config.toml
encoder_arch = "resnet"
dataset = "photos of plants, animals and fungi (iNaturalist)"
image_size = 64
horizontal_flip = false
encoder_stem = "deep"
encoder_widths = [48, 96, 192]
learning_rate = 0.0023
beta1 = 0.95
shampoo_beta = 0.95
adamw_lr_other_params = 0.0029
max_grad_norm = 0.5
ema_decay = 0.995
warmup_steps = 290
adamw_weight_decay_other_params = 0.05
Rows from block 2 of the decoder of a small image FSQ autoencoder, named by matrix and row number. Each number is 50 + 10 x the weight over its row's rms, rounded and kept within 0 to 99. All counts start at 0.
After each channel's rows are labels from the 100 images, of 14976, where the channel reaches its highest value: "top examples" is what is common among them. Only what is clearly more common there than usual is listed. The data: photos of plants, animals and fungi (iNaturalist).
# conv: 3x3 conv (decoder.mid.2.conv.weight, 256x256x3x3, each kernel summed), inputs 128-255

conv.195:54 70 36 55 54 56 48 52 44 37 33 47 50 59 65 44 40 27 57 34 34 63 51 49 54 47 51 69 55 63 59 63 60 55 40 74 69 63 52 43 47 51 50 67 62 38 44 30 64 55 58 57 61 30 40 56 38 50 60 54 63 49 57 52 73 53 46 34 51 51 33 44 39 39 45 63 41 34 59 57 54 40 51 48 39 41 42 45 73 37 45 66 46 46 39 35 52 49 54 70 60 38 57 42 42 68 39 67 51 48 46 67 26 50 53 54 52 41 32 55 42 45 55 35 38 53 48 42
top examples: class Aves

conv.12:29 66 57 63 36 53 48 47 46 49 26 52 55 58 53 55 56 40 68 46 57 52 46 33 47 64 46 55 69 59 41 73 47 44 66 51 37 41 52 44 59 48 42 47 44 54 49 58 57 60 43 55 45 50 47 55 33 62 44 68 56 67 40 36 38 34 51 47 50 71 38 30 50 62 39 68 65 50 60 41 46 42 54 60 59 69 42 25 64 45 52 51 56 38 51 50 47 48 54 52 59 58 48 44 42 44 34 68 33 62 46 34 36 52 48 36 48 56 52 39 48 61 72 64 40 62 50 39
top examples: phylum Arthropoda; class Insecta; order Lepidoptera

conv.94:43 52 46 40 49 35 61 33 63 52 59 35 50 74 49 53 50 63 47 44 71 46 50 37 37 80 45 31 52 36 52 53 58 44 54 34 34 59 79 50 70 59 56 36 46 50 57 64 49 69 54 53 47 66 44 57 64 46 49 56 58 52 39 34 42 57 53 51 58 55 52 48 59 55 57 62 56 59 58 50 49 42 48 51 52 67 54 39 52 66 60 47 58 21 46 54 47 43 44 52 49 61 41 57 51 39 56 54 53 65 49 45 42 47 29 75 45 40 38 44 42 52 58 43 55 57 52 42
top examples: phylum Arthropoda; class Insecta; order Lepidoptera

conv.240:49 40 57 59 44 57 56 34 57 48 54 42 49 46 55 48 48 46 56 50 52 68 56 43 54 51 71 24 60 43 29 43 56 64 56 31 38 55 58 45 46 48 52 45 53 36 42 41 72 57 48 57 43 84 35 64 54 46 49 54 47 52 46 66 64 51 42 58 49 47 38 42 61 56 62 58 33 56 60 46 46 83 47 63 31 51 59 53 33 54 59 47 46 27 49 53 37 56 51 50 25 62 43 58 49 41 53 47 51 39 48 48 43 58 41 51 50 49 29 45 55 55 49 51 43 65 62 53
top examples: phylum Chordata; class Aves

conv.141:62 44 52 42 46 61 42 45 42 53 41 55 60 52 50 52 47 42 54 29 58 24 56 43 59 52 58 60 61 44 54 58 41 42 46 76 39 49 40 53 47 55 59 50 54 61 50 32 49 41 49 50 40 65 49 39 42 44 57 33 47 56 50 45 58 56 57 62 51 48 40 44 46 38 59 50 48 42 56 60 55 31 49 37 54 46 61 52 58 52 50 45 50 53 45 60 48 39 73 60 66 50 44 47 67 60 37 52 60 53 39 47 50 56 70 41 45 45 39 37 59 49 60 51 39 58 57 50
top examples: class Aves

conv.142:48 55 40 45 51 46 41 45 30 33 75 50 51 49 36 36 53 81 43 56 47 52 46 35 66 47 44 49 44 52 42 52 35 51 43 71 61 70 63 40 45 34 57 55 47 57 46 38 58 57 49 35 57 39 50 57 54 44 62 67 55 46 54 55 47 27 37 78 53 35 70 49 45 49 29 43 47 45 50 41 64 56 56 63 47 59 52 41 41 62 48 55 47 42 52 46 64 55 52 65 47 43 32 54 35 60 58 68 57 53 47 54 47 52 42 55 54 41 61 50 55 40 61 49 51 48 55 59
top examples: order Charadriiformes

conv.191:54 54 65 49 68 41 45 55 25 45 45 46 53 41 53 59 56 32 57 33 44 55 49 39 56 40 41 75 78 58 53 72 35 51 47 76 43 64 49 48 53 67 61 55 51 50 57 58 54 48 60 52 54 46 60 52 49 47 56 53 51 39 49 67 71 59 61 43 79 52 61 39 57 47 45 54 44 57 45 41 71 46 51 60 38 66 41 46 58 32 46 40 63 51 52 37 62 54 22 55 54 43 47 68 46 51 41 48 53 59 46 51 39 47 54 38 30 51 70 38 33 53 37 36 53 56 74 57
top examples: order Charadriiformes

conv.113:63 48 58 45 49 40 44 41 32 24 27 40 57 49 44 55 47 54 57 56 43 69 54 53 70 56 54 60 58 53 59 52 39 26 44 64 60 50 31 60 47 47 74 44 48 56 51 50 55 43 49 44 41 43 63 29 49 43 37 77 50 38 47 65 55 74 61 43 42 49 69 46 46 44 39 53 53 50 37 31 54 58 50 41 50 48 54 58 55 40 50 63 52 47 63 52 66 47 42 62 65 58 45 60 51 39 46 52 45 42 53 38 67 66 58 57 46 55 73 59 60 52 33 58 43 41 50 43
top examples: order Charadriiformes

conv.80:47 25 52 54 40 49 49 77 74 67 54 52 55 43 46 32 32 65 38 48 37 54 45 55 50 50 26 26 32 50 50 25 63 51 35 25 46 62 72 54 57 54 54 47 40 69 57 57 39 48 35 54 34 47 39 39 66 45 45 50 63 48 44 39 35 58 43 58 45 56 63 50 44 56 50 54 47 38 46 69 34 56 41 50 53 40 57 51 33 65 44 39 53 47 54 52 64 52 59 43 34 48 60 38 52 41 48 37 41 55 44 43 69 54 57 56 56 49 38 42 41 51 50 67 59 49 39 50
top examples: order Charadriiformes

conv.103:44 14 48 61 55 51 60 48 58 43 32 46 46 54 51 40 66 56 33 37 63 56 49 65 43 44 50 38 59 43 48 27 47 57 44 27 40 64 60 41 58 54 36 44 66 62 37 54 75 41 44 53 56 64 41 54 45 37 43 44 53 57 60 41 42 48 36 58 38 46 50 37 57 63 58 44 38 48 39 63 50 72 56 49 31 48 41 58 28 56 60 51 32 50 48 37 64 59 35 46 28 42 64 41 50 63 37 44 51 50 43 66 51 50 42 61 60 59 31 68 52 56 57 70 54 46 43 50
top examples: phylum Chordata; class Aves; order Charadriiformes

conv.228:59 76 51 35 42 43 52 52 54 30 29 44 50 67 38 28 54 43 47 51 37 53 57 49 41 53 67 60 47 57 56 43 54 63 47 75 51 37 39 54 68 51 30 49 58 45 48 49 42 48 47 69 41 42 52 45 46 43 35 66 62 57 45 76 47 33 37 55 68 47 53 39 48 55 36 61 49 48 55 52 49 46 46 55 59 47 60 41 53 44 47 42 43 58 61 49 39 39 43 52 45 39 50 50 39 64 41 58 32 54 41 51 58 51 45 41 70 49 27 48 42 33 57 56 52 62 44 45
top examples: class Aves; phylum Chordata

conv.5:57 63 53 48 44 34 53 51 56 40 31 60 47 65 58 46 50 42 54 55 34 47 47 35 49 44 51 45 54 60 45 65 52 70 51 65 41 33 47 52 48 52 35 50 31 71 51 50 38 50 69 60 50 26 56 53 50 50 50 31 58 62 51 53 52 36 56 40 48 44 43 49 42 52 63 52 46 55 62 49 49 46 56 53 59 46 70 61 66 33 56 51 34 28 36 62 49 43 20 52 76 52 47 46 37 42 55 52 41 41 40 56 75 54 46 32 60 53 58 50 58 48 39 54 36 41 54 46
top examples: order Passeriformes

conv.213:34 71 43 50 57 60 60 41 64 43 56 28 40 54 42 40 52 52 39 36 37 45 38 38 61 64 46 49 57 47 51 40 60 45 63 87 55 60 51 49 54 41 66 56 59 46 56 39 43 47 60 43 43 48 42 58 57 50 51 63 55 47 69 38 35 49 31 41 55 40 65 39 45 44 55 41 56 56 56 42 52 58 56 56 38 56 56 71 35 48 37 50 52 63 55 49 41 64 33 51 48 34 47 54 55 53 55 76 61 48 56 40 74 43 44 60 49 43 53 40 45 55 42 46 55 53 36 54
top examples: order Charadriiformes

conv.250:45 35 56 59 56 52 55 49 75 67 76 55 43 62 56 57 39 45 48 52 47 60 51 60 46 63 44 33 48 39 52 50 57 51 60 16 32 49 69 49 59 47 59 41 33 48 56 55 57 55 44 36 32 52 47 41 57 43 48 43 50 43 47 35 37 58 52 48 40 51 50 42 73 47 58 59 50 43 48 63 41 63 29 40 55 50 45 57 34 62 56 49 48 56 59 63 50 56 58 52 37 74 45 39 58 41 51 40 58 62 52 55 56 45 42 66 54 43 22 53 45 59 52 61 58 61 57 48
top examples: phylum Arthropoda; class Insecta

conv.6:57 78 60 46 48 67 49 57 50 61 53 57 53 25 52 55 54 39 47 35 45 51 45 58 52 48 39 43 62 46 51 68 41 34 66 77 41 63 65 63 39 36 57 60 54 56 54 64 43 56 27 44 67 43 47 51 44 65 45 39 48 58 56 46 45 58 30 45 54 63 40 51 61 48 39 47 70 52 54 33 45 52 56 51 60 41 59 38 62 55 48 53 56 59 51 45 47 47 73 61 59 47 44 48 51 46 43 73 33 37 47 39 63 41 44 46 47 49 74 33 56 63 60 53 54 50 51 40
top examples: class Insecta; phylum Arthropoda

conv.45:48 47 46 78 54 49 38 43 34 43 52 42 42 50 46 41 39 52 47 82 50 48 51 74 39 51 39 42 49 44 40 33 98 49 48 44 45 44 58 35 45 38 65 41 49 48 40 47 48 50 32 53 44 69 44 55 64 36 40 53 49 51 53 52 50 50 50 50 50 42 57 63 53 44 56 49 46 54 43 59 49 48 51 42 46 52 47 53 42 64 73 40 56 46 36 42 51 56 76 44 39 52 41 48 75 44 52 40 58 40 55 43 60 54 44 49 55 52 33 49 61 55 62 50 52 68 64 49
top examples: order Charadriiformes

conv.222:51 35 45 43 51 76 48 40 47 44 55 37 50 41 35 57 48 65 47 61 42 51 44 46 51 49 53 21 35 50 41 34 46 65 49 47 64 57 45 53 44 55 56 48 38 58 63 53 35 57 52 50 45 48 42 50 48 41 33 49 67 51 56 51 32 44 60 55 53 54 58 58 62 25 33 58 41 58 46 57 50 71 41 51 58 49 52 38 34 49 58 59 37 46 61 50 46 36 68 31 23 50 46 50 58 47 52 44 54 33 53 54 66 56 56 62 57 58 66 61 65 52 43 64 70 40 43 40
top examples: phylum Arthropoda

conv.39:48 72 42 60 47 35 39 45 26 67 28 35 58 55 42 74 60 42 51 35 42 35 43 51 42 62 52 51 32 52 22 27 51 51 51 60 57 37 27 43 49 49 61 43 51 42 48 46 60 66 52 47 46 62 49 52 64 53 50 36 53 51 57 69 46 53 49 48 67 42 34 46 47 31 48 57 44 47 62 39 51 59 53 45 46 57 59 70 60 52 53 50 59 46 48 41 52 51 26 39 44 32 49 47 53 44 62 54 53 58 44 54 55 73 39 48 48 45 73 43 57 48 41 64 46 50 65 52
top examples: phylum Arthropoda; class Insecta

conv.121:46 47 53 42 55 78 37 64 31 49 41 45 53 90 45 49 58 42 55 54 52 45 45 62 52 51 49 39 52 54 46 54 51 45 48 42 52 48 43 65 67 56 52 49 36 47 63 43 42 49 48 44 58 40 48 48 54 53 61 65 43 57 36 53 58 48 49 52 44 52 54 34 51 41 42 52 41 43 38 67 38 57 51 50 29 35 45 30 61 51 42 47 40 54 42 48 28 56 94 53 42 44 47 52 32 49 54 52 28 47 53 48 48 33 60 31 46 69 41 39 56 51 55 43 52 47 62 49
top examples: class Insecta; phylum Arthropoda

conv.225:50 60 42 53 73 64 47 45 41 50 61 43 49 52 54 50 34 54 36 60 65 64 52 33 46 51 48 45 44 45 59 36 57 28 61 65 58 56 56 50 59 49 41 48 52 51 51 27 67 43 68 41 56 42 54 57 34 60 44 47 59 42 63 46 62 78 52 33 31 34 47 45 49 50 53 46 40 51 47 30 56 45 47 54 56 58 39 55 40 48 55 54 32 54 54 42 52 38 67 70 26 45 38 60 54 50 54 61 59 54 65 50 59 47 52 51 40 44 33 53 65 48 66 28 52 63 40 53
top examples: phylum Chordata; class Aves; order Charadriiformes; family: Laridae

conv.62:55 66 60 51 61 74 55 42 48 61 52 42 46 20 39 62 47 34 37 41 44 60 43 32 42 44 45 20 52 41 46 62 57 33 60 44 56 47 46 65 61 41 62 59 46 39 52 57 56 44 49 56 41 58 44 68 53 64 52 24 45 53 63 43 30 40 51 39 67 61 52 64 44 43 53 40 61 50 59 36 37 50 46 43 59 43 46 42 43 35 41 61 57 57 52 43 51 36 72 61 49 46 47 31 41 62 45 44 40 59 44 57 45 57 52 34 51 52 52 55 49 47 49 62 43 44 50 43
top examples: phylum Tracheophyta; kingdom Plantae

conv.100:48 57 54 56 45 54 40 39 41 70 60 42 63 43 57 46 57 68 48 49 51 47 46 65 48 67 39 39 53 58 41 44 49 50 61 38 55 53 49 48 56 59 67 49 42 48 49 68 40 35 42 63 43 75 35 40 65 50 50 41 50 59 58 57 46 64 49 55 34 47 48 52 45 37 50 43 32 44 32 38 52 95 56 42 48 55 49 57 48 69 46 47 57 53 56 47 50 52 56 47 32 40 72 40 49 43 59 54 41 55 56 56 46 46 44 51 44 57 88 54 41 47 53 51 60 24 44 63
top examples: class Aves

conv.125:33 46 39 45 58 49 44 35 75 64 55 66 47 67 46 37 43 57 44 57 34 50 28 43 72 49 49 39 29 51 49 36 52 52 89 34 65 38 52 55 52 47 45 46 49 45 60 53 55 42 28 49 43 63 49 50 65 58 45 46 37 53 28 69 39 69 53 39 58 59 41 69 60 49 60 61 48 42 56 61 58 69 57 46 60 51 63 56 35 58 55 55 59 60 68 57 41 46 41 36 35 54 74 36 56 43 51 31 56 59 48 72 66 40 66 54 46 54 49 47 46 45 48 37 63 54 49 57
top examples: class Aves

conv.31:47 71 51 57 54 71 47 54 55 62 57 38 55 75 44 44 53 51 47 45 53 56 52 61 47 36 70 46 63 51 57 53 52 63 42 72 53 42 42 67 50 64 46 46 50 57 43 46 39 35 43 55 66 31 40 49 44 58 37 57 72 54 54 51 63 38 49 50 56 58 40 56 43 42 55 49 49 50 48 50 46 51 62 62 55 45 59 67 42 61 51 58 54 38 54 51 49 47 56 56 41 44 69 41 57 49 53 75 68 47 39 56 50 43 38 48 35 38 25 34 29 52 28 46 62 36 46 37
top examples: phylum Arthropoda; class Insecta; order Hymenoptera

conv.220:53 47 41 42 56 70 32 53 45 50 56 49 40 46 44 43 58 38 59 62 55 37 61 52 62 71 61 62 47 50 52 46 45 55 52 63 43 58 43 60 45 52 54 48 41 36 48 44 33 53 49 46 47 33 57 45 31 47 48 57 56 48 30 37 55 51 52 38 51 37 40 39 38 36 27 49 51 54 46 41 41 63 56 54 43 63 50 55 67 33 56 52 56 43 46 55 55 51 58 50 74 42 44 58 31 49 51 36 42 36 64 44 52 61 53 42 63 54 56 69 59 47 62 51 20 45 70 47
top examples: phylum Tracheophyta; kingdom Plantae