Weights of a small image FSQ autoencoder.
Model: 6.38M parameters, 64-pixel images, encoder arch resnet, encoder norm batchnorm, encoder activation silu, encoder depths [3, 6, 3], encoder widths [48, 96, 192], decoder activation relu, decoder widths [64, 128, 256, 256].
Data: trained on photos of plants, animals and fungi (iNaturalist), 4.8 epochs.
Rows from block 7 of the encoder, named by matrix and row number. Rows with one number belong to one channel. Each number is 500 + 50 x the weight over its row's rms, rounded and kept within 0 to 999. All counts start at 0. Numbers have three digits each. After the name is the row's rms in percent of the matrix's.
# convs0: first 3x3 conv (encoder.blocks.7.convs.0.weight, 96x96x3x3), inputs 70-79, a 3x3 kernel for each
# convs1: second 3x3 conv (encoder.blocks.7.convs.1.weight, 96x96x3x3, transposed), outputs 70-79, a 3x3 kernel for each
convs0.34 093:422479473478522618549512519521504438532440617487482550445489481475597642451450507476493439481486490475509505495484511460464600558450547519619560530561578590528505466538467460445447484496549479495536444415494534476489476580471526497583438543515521409504459460490472475488
convs1.34 101:480358578532475561395569462496536502514447426529450493410427515439484533529520521489428562483480439557470554533476534509552464507498541502487464462482474483396488503504472552559585498527500448482458459454540492542557464440558479509451481410503438481523592509524416495570
convs0.35 106:432473540442535499442448437520432519574455404478488452488565501518401509493366464463497516569436474482507495512495465623477501593472490465529561488460617569454607516449444574470481544520436499543521505496616586453569440513514491366526526532530578515454512519477513477495
convs1.35 104:587462536566395553552441523625499549488546500530493474431498559500484522512518479518405480459506453501467600520455526427527557530492537451546512469546514515493471531531463434525462522417531419517479526590375421558562493510508443408656501467517517495500537567370530498493
convs0.36 119:495439453515436393504513535441579543500452533513483524499457468485524486537510551620521581460530491497454468533519505502538505612525494400451495518468493457557464443495523451469500545466535534552384480478447468533456491572496578537545581570574614566528557614516529531539
convs1.36 111:445487568563494503554539401494507436462513489428470590506471482488516475533493500501593493468482533479526516546409403436488449518528463529462361489462493485496586507501461499515545519453454616539472526539536553471505508448434489482470493487509522566551489437538451529595
convs0.37 106:573424564559561500512444460540417458502473498469454524490513484410413511492497479398587581481474602489485587491529446590400572311589502505479468525524570511536506520413579460463420547484501538520445537486494381516444526485467557529537392535452452445485474458486409487554
convs1.37 106:548532554545494494437615415396601518503477540557530459500518475513495506467495503447508486463582516519424715480429511442598399546537433529439480465473447475551380549522478549547510447545515565505532524542435503528582511490552508519438550555445450477548492529465428568539
convs0.38 101:469564562539498378543522509466558433479497540478644532511483541550522534420449458480548487424479466501414455501505580448486450498500425529494486541497535583500496496553462457428479430507510478518548397466532517467474480489478534555438445450469517499593509506500428440478
convs1.38 100:510558374484504641595425579548468532468369537528494465498499502522530523519528550537575474563424494501499579555477414469513606490505529557519519425574572537402421493510493465559556466456462523501443524521451451460543547382554533447486566605554534511544561530517433468483
convs0.39 094:437344580512570473475486544466585422436576504616401520492522537468478465505569618528464503513538513502514541470461547563481466544531416404403507601563484511502524498440508454516475411500481554434477517508604592387496503484598506496499517525434571522578507406479554502522
convs1.39 096:450495571524456367506541644512585405489506548556471506502486495526504480470521583474456517432425503554488533506499457531535496496538539475511502544479413534499634522496522520511508440628504463542469410474586515561233552454531439555466485562531460480495448535633514454460
convs0.40 111:539443544523542489611429552465477482470599497485535493562552485506511479513452497472504402442482469492493496488475484417477538359472477511542444496452500429527492482556509520541478488503526556424599462475474526544501591511532458529513524463482497475534520503520473490421
convs1.40 109:480491486519497509462513449460469495544480489481444543524490472505506521545515527529440507517552641641521442536500686447567393487566607571442598455554376480543528457558467473522471502484578517449518542504482451570448431524433464488415506403565477500483545479623443554377
convs0.41 102:482497532464480481562509552504564570523465571624515429491508563519539517513496456512450460557492505484514463472509413514511451517466438542528570395615535503561475520499490478575558525517509457554615433519563379545582444572520479483506427460555544476426402537533374516499
convs1.41 094:412375392455571483378510541613479453446532550408476484497482497472477503470526542519516495454531501477524483519546511476477559497451473544528543544452657506497482430476527419426533488504498424479536519453559517475519459547459471535477508441544495512540512420589523546512
convs0.42 079:407562406541496511565520580464541466464382463487454513476479569492456476664578561517487435451507467507509510508444535497536479537556490451531458526401457502553543522534524529441510503477524441568515506444595439558582497492490456461520477507494571497476432488473481510469
convs1.42 088:446459434426552576668465533548509471390509490591446564467444466536518453527482453597555538527461597455568492504451491483431458467577487487536502474504512546535528556509491456571434499528535534482498421524467449427590501552544474498475493525489541535426572479470454494473
convs0.43 107:520504489501500549435669544441507456600390505487475478472489578506483491463577473541519513530519501487555554453502545569449476441492480563420541547532467487502525536452528608505575493522519585396581457490612563443536431522508482408479497454487508513468487485597543635488
convs1.43 098:419430465372595524596395636446576484525461486505481492496475505484487519539519505479516501488393472514459453564530489551517527436515559548502453568498436520547523544473407462483496486498469470560464413457548513595345478508511480507496507462509427367515417482408540542366
convs0.44 088:449531491482553488505575555422518457511522516515522495505536519409451538526584531507510536514529459491492478555491543498542481474462457422464493509475535395495597511468497534527565532576468475499447470505495478485554537543467557537555478527535488433409514535553491426453
convs1.44 099:493477484511467558576383570513497538554512447458467577518457441482504530571505569531430456528609555461499513487402521544503490432469403524516607461569465482466518476422398484487529527429452438477535500498463481547563503492536493535541522537422448494532486564524534531480
convs0.45 109:530448472483442533484462526460460448525381534515553479515461507450478589447491465447506453485496626500463576456517468450497497510473561469543499556527467449489520476464502475396462559429548559513427542507492417532468449409462489506508417456474475534434529478432504396472
convs1.45 094:512574563520521374541462447560512554508468526528517632495534505498514498505508496480448500390552449548473615497559466478524518513478425546494518509473454575447397520511467616496505541516553573482572410532564467487576575418495488513505528542532566498511438663523539488513
convs0.46 101:488465503420483503491555444484519509508520514470547519506536523493486500502493540501412430473530509504519411524514457477463496551507445529416466478570458505491486551502501513557492511479513544583430463505512529426472585531536552490455509424616437570500536502581450379505
convs1.46 097:580538497508474449494539513476495481616527523487575537553521464498468518521488494504441504462458506593582520490566474534496574530498456445537535533402568492524483481569516518485527447537511537518504500459565596444527476543522552462497487576465475436581461591507514446567
convs0.47 087:459534450551501453519416503502528526577507427536537462528528545519486479566497498399497521501500522471464571464525484517466452482507540478516520483464494489505533462495483612467494528467455653401433411540574339539470431537420550508485450490427621483564436470554430510534
convs1.47 091:442455559609415517398576480564582510530531492507549485538529499474454488558515476439499492466461432496528610496516487521499538519413402484482459527495521524480491454527477494470345557522557489527475482482507494508434521469535459439424577541589364507492500444482382565530
convs0.48 082:455432494489481483538460438539536464481540437589536482474504487403424437406475507420512503491510482505489474471453501482446513454466575474503529490504530532521563500424510457501458496476562513450458463506478547489526511498424518467545534476559485493485497496450546568503
convs1.48 109:551517555504466577475602523551514450446417504486527532485499523553532544505490504570592591462499546488455477470461461463472493573559547481524470419448487513537533561547506513462505491491469550551432520487450562575525546557558450471431491451501536499529499489500482529516
convs0.49 096:459527543494441469578574517554505592461450353441475480476509576480460427513434400438515561478474535481467447410513510630496536500464566521496541497498489559483472448423588517525498502524538474525395526465556536454494439528453527415572460429519463456489480593528497531547
convs1.49 101:405497448530508399456442583490606478629529612473470528522505467490487453490496484534462454464481459469403457490535458525488439506520576529553484494483516500482549451499488504482479531524484531530464459576447575454552434534522449550611502487506501541507512429405403617421
convs0.50 096:467366585479599476509377595458467477492488520526486507538518493534530533621551522553493426484441509515476541463442439482481463424538428499453398494446507586530520523542481510423445469431519498562625463537434454549557550368565427535494486503551563507504559511406521468431
convs1.50 099:475550558464472513394644492517552462472453510485534534528499462546475483483479465449524482513576559547504506551450568480503493588527556525440490468575508529486504525538501560529520514480444487439555576459533453496520523501439491492508474527514536508581546469544515594519
convs0.51 108:491580469453531554470428496499633364510442506474443479478455546508505457503472518516525515436421478640541548482499533570558463527607430486418425413471504388515449526472473602468553519584503616553650467498527515478538532569485500515500510472485511492669502530510400516519
convs1.51 106:467533480422558537392430537508529527446572533622458515496482493530494504478496529493515457517558512468541442554460510580455465516482507582491605541542464553494483490492482483554457502452500487501511592434515415507417564531574429610506594428586459543485550362507280519473
convs0.52 123:570555566551465486403412534567464456508495440500540462599515478496527519511464449539550519539498549500465439553475493444478496472523455530505558539532544489591550493472508468530432444432466338472440467490483515526526494462466486534443482543511500491534527477563610529483
convs1.52 108:448381323506569475547528844485426498481542458563529511465500478502494501534507518594531431479518458497431415480459501524453508533525536471475509519497496482527492462528460437481542488523480507586555486499495521383362482485520520479526538478553490524502538542452470412370
convs0.53 099:549445633460474515489496554551477502544444495498464412452532487481540472383504489397522526535494545475486461511481445537512429509631390503489531538468501529536587451474419506476538478525496423525583509493467464505574495488501454505597479427518483554545417452490549412446
convs1.53 098:489612447398607443353408459464539547542564464490548441463493515528472521471495521542474473449535477564406456615364640521460397454504536506499502484559500484475492479536613481476505540461521454446635529549549439557464564444564429407457586566538453509491519506533481513526
convs0.54 093:451559468596575467586513642494514497532410501572495459494530464496527538461463507558519501562545495519483525493543538511525532479386475527471506484438538464466494615471610447435474486408500666479464586545533442511504519589508568530474617559455521486557482473448528463516
convs1.54 096:423511505482471428482407470564481413491476514500483599498484531491509509520504515522475436485462495514491528544614575448490499484440428490469467443532458562497344582515470583523522473541379491498480529452456636512344598443452561488493560519524431540427512532531469517498
convs0.55 089:542529420442560448502606516539526484444474518440526498498482527439519494565517529448514514508507492503583508590482502481457485493492430517503515507447463562583455486555550468506451541556497458536503510492475606426499516531544499511470516466493487486575454415480506529535
convs1.55 093:530477574571384580563551440623466528414528548481532416471472485529497536537493530486498507438450477452568592554548476451487448551485449519428487495493441522545572560476472529462455484440507401555404521497541560492453499537442515482420485599576471540501439506484505541511
convs0.56 093:498464535526439588507581519480543460463537470522574544568470524441458490492555500462510441494488430550457492450402472349474424494466493481518535480391590525447464463512513433559544524485564492493548515410489490542457491539542562463586546525527550555450456453389510567501
convs1.56 093:579465554458429435542629548540501538458404449606567548509516502469510542515468455456524468566406456581422595511535483572558602459587546564509517538639521454499487403541512500505601473436544503434481451550500438540492508493532498533415513503546516484453563508443597405520
convs0.57 097:501453497438484505527375542564514505491435464417526496569483472513497520413477506416481595508544510556434559490513539554536462567527519490574455433554457515423488487517510476532450512483494478557565461420526497452439551540453564449514477441477414438510498440511448541405
convs1.57 096:485542494469511530470427407468489527569483529578482400496472466511504461511492503467506415529464428467444524490502462547397576455509549534495563495442611520499536493537483494446521522477554483544494504586513465417466547485527513348473460393488492397496492558453334432581
convs0.58 094:482473605452625408437550425504476334570559433469494479496501507489524545510516500497504427455507509440435433479534583489537457390477545362435618523590534526486517497536525516473556514494475343584505490455522529508511414398541472508480512524490466472534555454582498505562
convs1.58 093:538539580586370494441493486518551503587518410603488429501517493504483487468488517549572505487518537488521447485496463499444518494470601470525408516419496472564588565501499487534546552472467589421357517530581454521669475476379556523493485593508513490422422523508426445499
convs0.59 108:520513343549532557399526456490461471480492502451449449525535503464483407494440540520518495547484538544516512469523526458535505432452514460570447501441514448460537406579526442484519534530531395443569554454467557513511440534487496523513543479488353435535508445450572507536
convs1.59 107:624415536446542544673588506507548560468425460540488394500505520562470469521501488537475419422532414476462473513556495541463565500426589471520540451535477583437565476446491497468535523444616510468375481566369429399719500534481468452487427418611461537421474471497469498504
convs0.60 091:552429591466502487444477470515454488473546411511516364473504552505498507518486528522527539533580523533507453508533501547434535508421510430488463502451488555391528487514569428435483570462520456388452510473528561525595517548507564485413500416407429482456529539515440493546
convs1.60 096:479468547527539522503518459641453426601492477472453413446452449512498502472515499512510497553422510434490520502581516483520514551579500488572435496518510509461561486500492476483501534495550533497418473558447461621509565494486574387406477376374463529494500517566557509541
convs0.61 101:558459601580504461580425590567515453576379450429500499518591489504502507498490508531608450507497497492507557555392518467512503543478388544481551470598472497471514492458519528568498538476459374416585448530497648471581386567523540468427576441500401538509487450466487502456
convs1.61 105:448583442559519406404555448443473609500569452522446377518495485514492505510506497465538528548491468523384448572496485501461562468612526523493555535473481444480505556508522567456455527500583388525384478513563403514579517460467557446409465379629451540523548491480468501471
convs0.62 092:524489446492394566482512545629440478564454562472453553483465467547501496528488531526519464558512444537472458505502527546444482510592553594456493436527448514606429558551477563424480470526535628457651441543493576468555505476583496542575524460495501529630659455533519401500
convs1.62 096:473397555502526599471537477499534475484522453538504333507483483520495518478527513520458449521454448531500483560432531540540392563449496522440587539526521533491409495477520539538433516512537422549424601545501489490408492543552482421472422544542488488352556527469364474440
convs0.63 096:506589394568520478464515489543569493472469463437518470468523504580521590517555551519594486536494547544608555425484512607497467490651526546437486488496481497471529514501528453528490532545483567540495535484570544449424491432511599448545512555572528598487456503444574516464
convs1.63 096:475431423497524441599552513552493656443502547521470494496518478538459480494504489451410462508535472571449513522407469531508420514581474534496516417516491525526463432496502512468493449553508566609523448535423477319401538493557578477486571505641522483465495472493545474479
convs0.64 106:460449354488532507537501488477532569514481487490615483582496450514482494483486542374459452496571423505556470658566470474495484568499499362609407524472464489446514418558522568484510534467516257423744547520445507488515529446476479472511486514537543336526446603565549504480
convs1.64 099:551494522577526539463493449481436501511476480500470502530507521503479481495522511599489522537486489545427496525545446577415529517436595512519508473513474493444726534485503528522486524508615463489498487495455413618760510474533450556490553599493462487394428478571448520460
convs0.65 101:597498493534503563524406535515476500441483478529385462476502443452500476552455533529511550510495490431493537465616529524527482487499466498407491470460490520448491492424521471524436460526539485385382518549490375577574515497464508456524521552506446488430468490436494585520
convs1.65 094:485500543490446510429663275567617510486587594493507456478491488548530525533539518437491539590477500388494484451459493513489498546465519534503483522560520569578532465504545603428450547582478459505580507445509530490536469426557520582505521474388507417562599547491511465524
convs0.66 100:642474577416536502606474689558516556429547463525481638501518475522437441475437515521548516411459484464575542419550416478499473497518493509497515442432501576546441453581500515420467448554561491497515496390585439454446513479521479593450510542488529456507515517534461467468
convs1.66 107:391594477507440597457366349342512476482585527452526439463482469541504526517543524482456552483481543409465575494467558522422614542390555492497533465569584478479514548499543506532472516410462493413642412512457511584533498556549446483535467481513504479480502513469559489495
convs0.67 108:398560377520434614628566552521500594533444567496417557507549516411538473475422527480415558540518373528485500490433530473539408512473588477512470480465438420458462456519525499552562503450518460409471522440532392503478516506398542486523513543464509428411579438521533478458
convs1.67 104:573430532528500449540460376595431542498497488452435486517475476511478482534471464461534505532541495434559531517479483532602509518643438480515512488517512533453565492503536485461531498590472448475463456582504554540599527467445507492446486514476476508398580490516588530521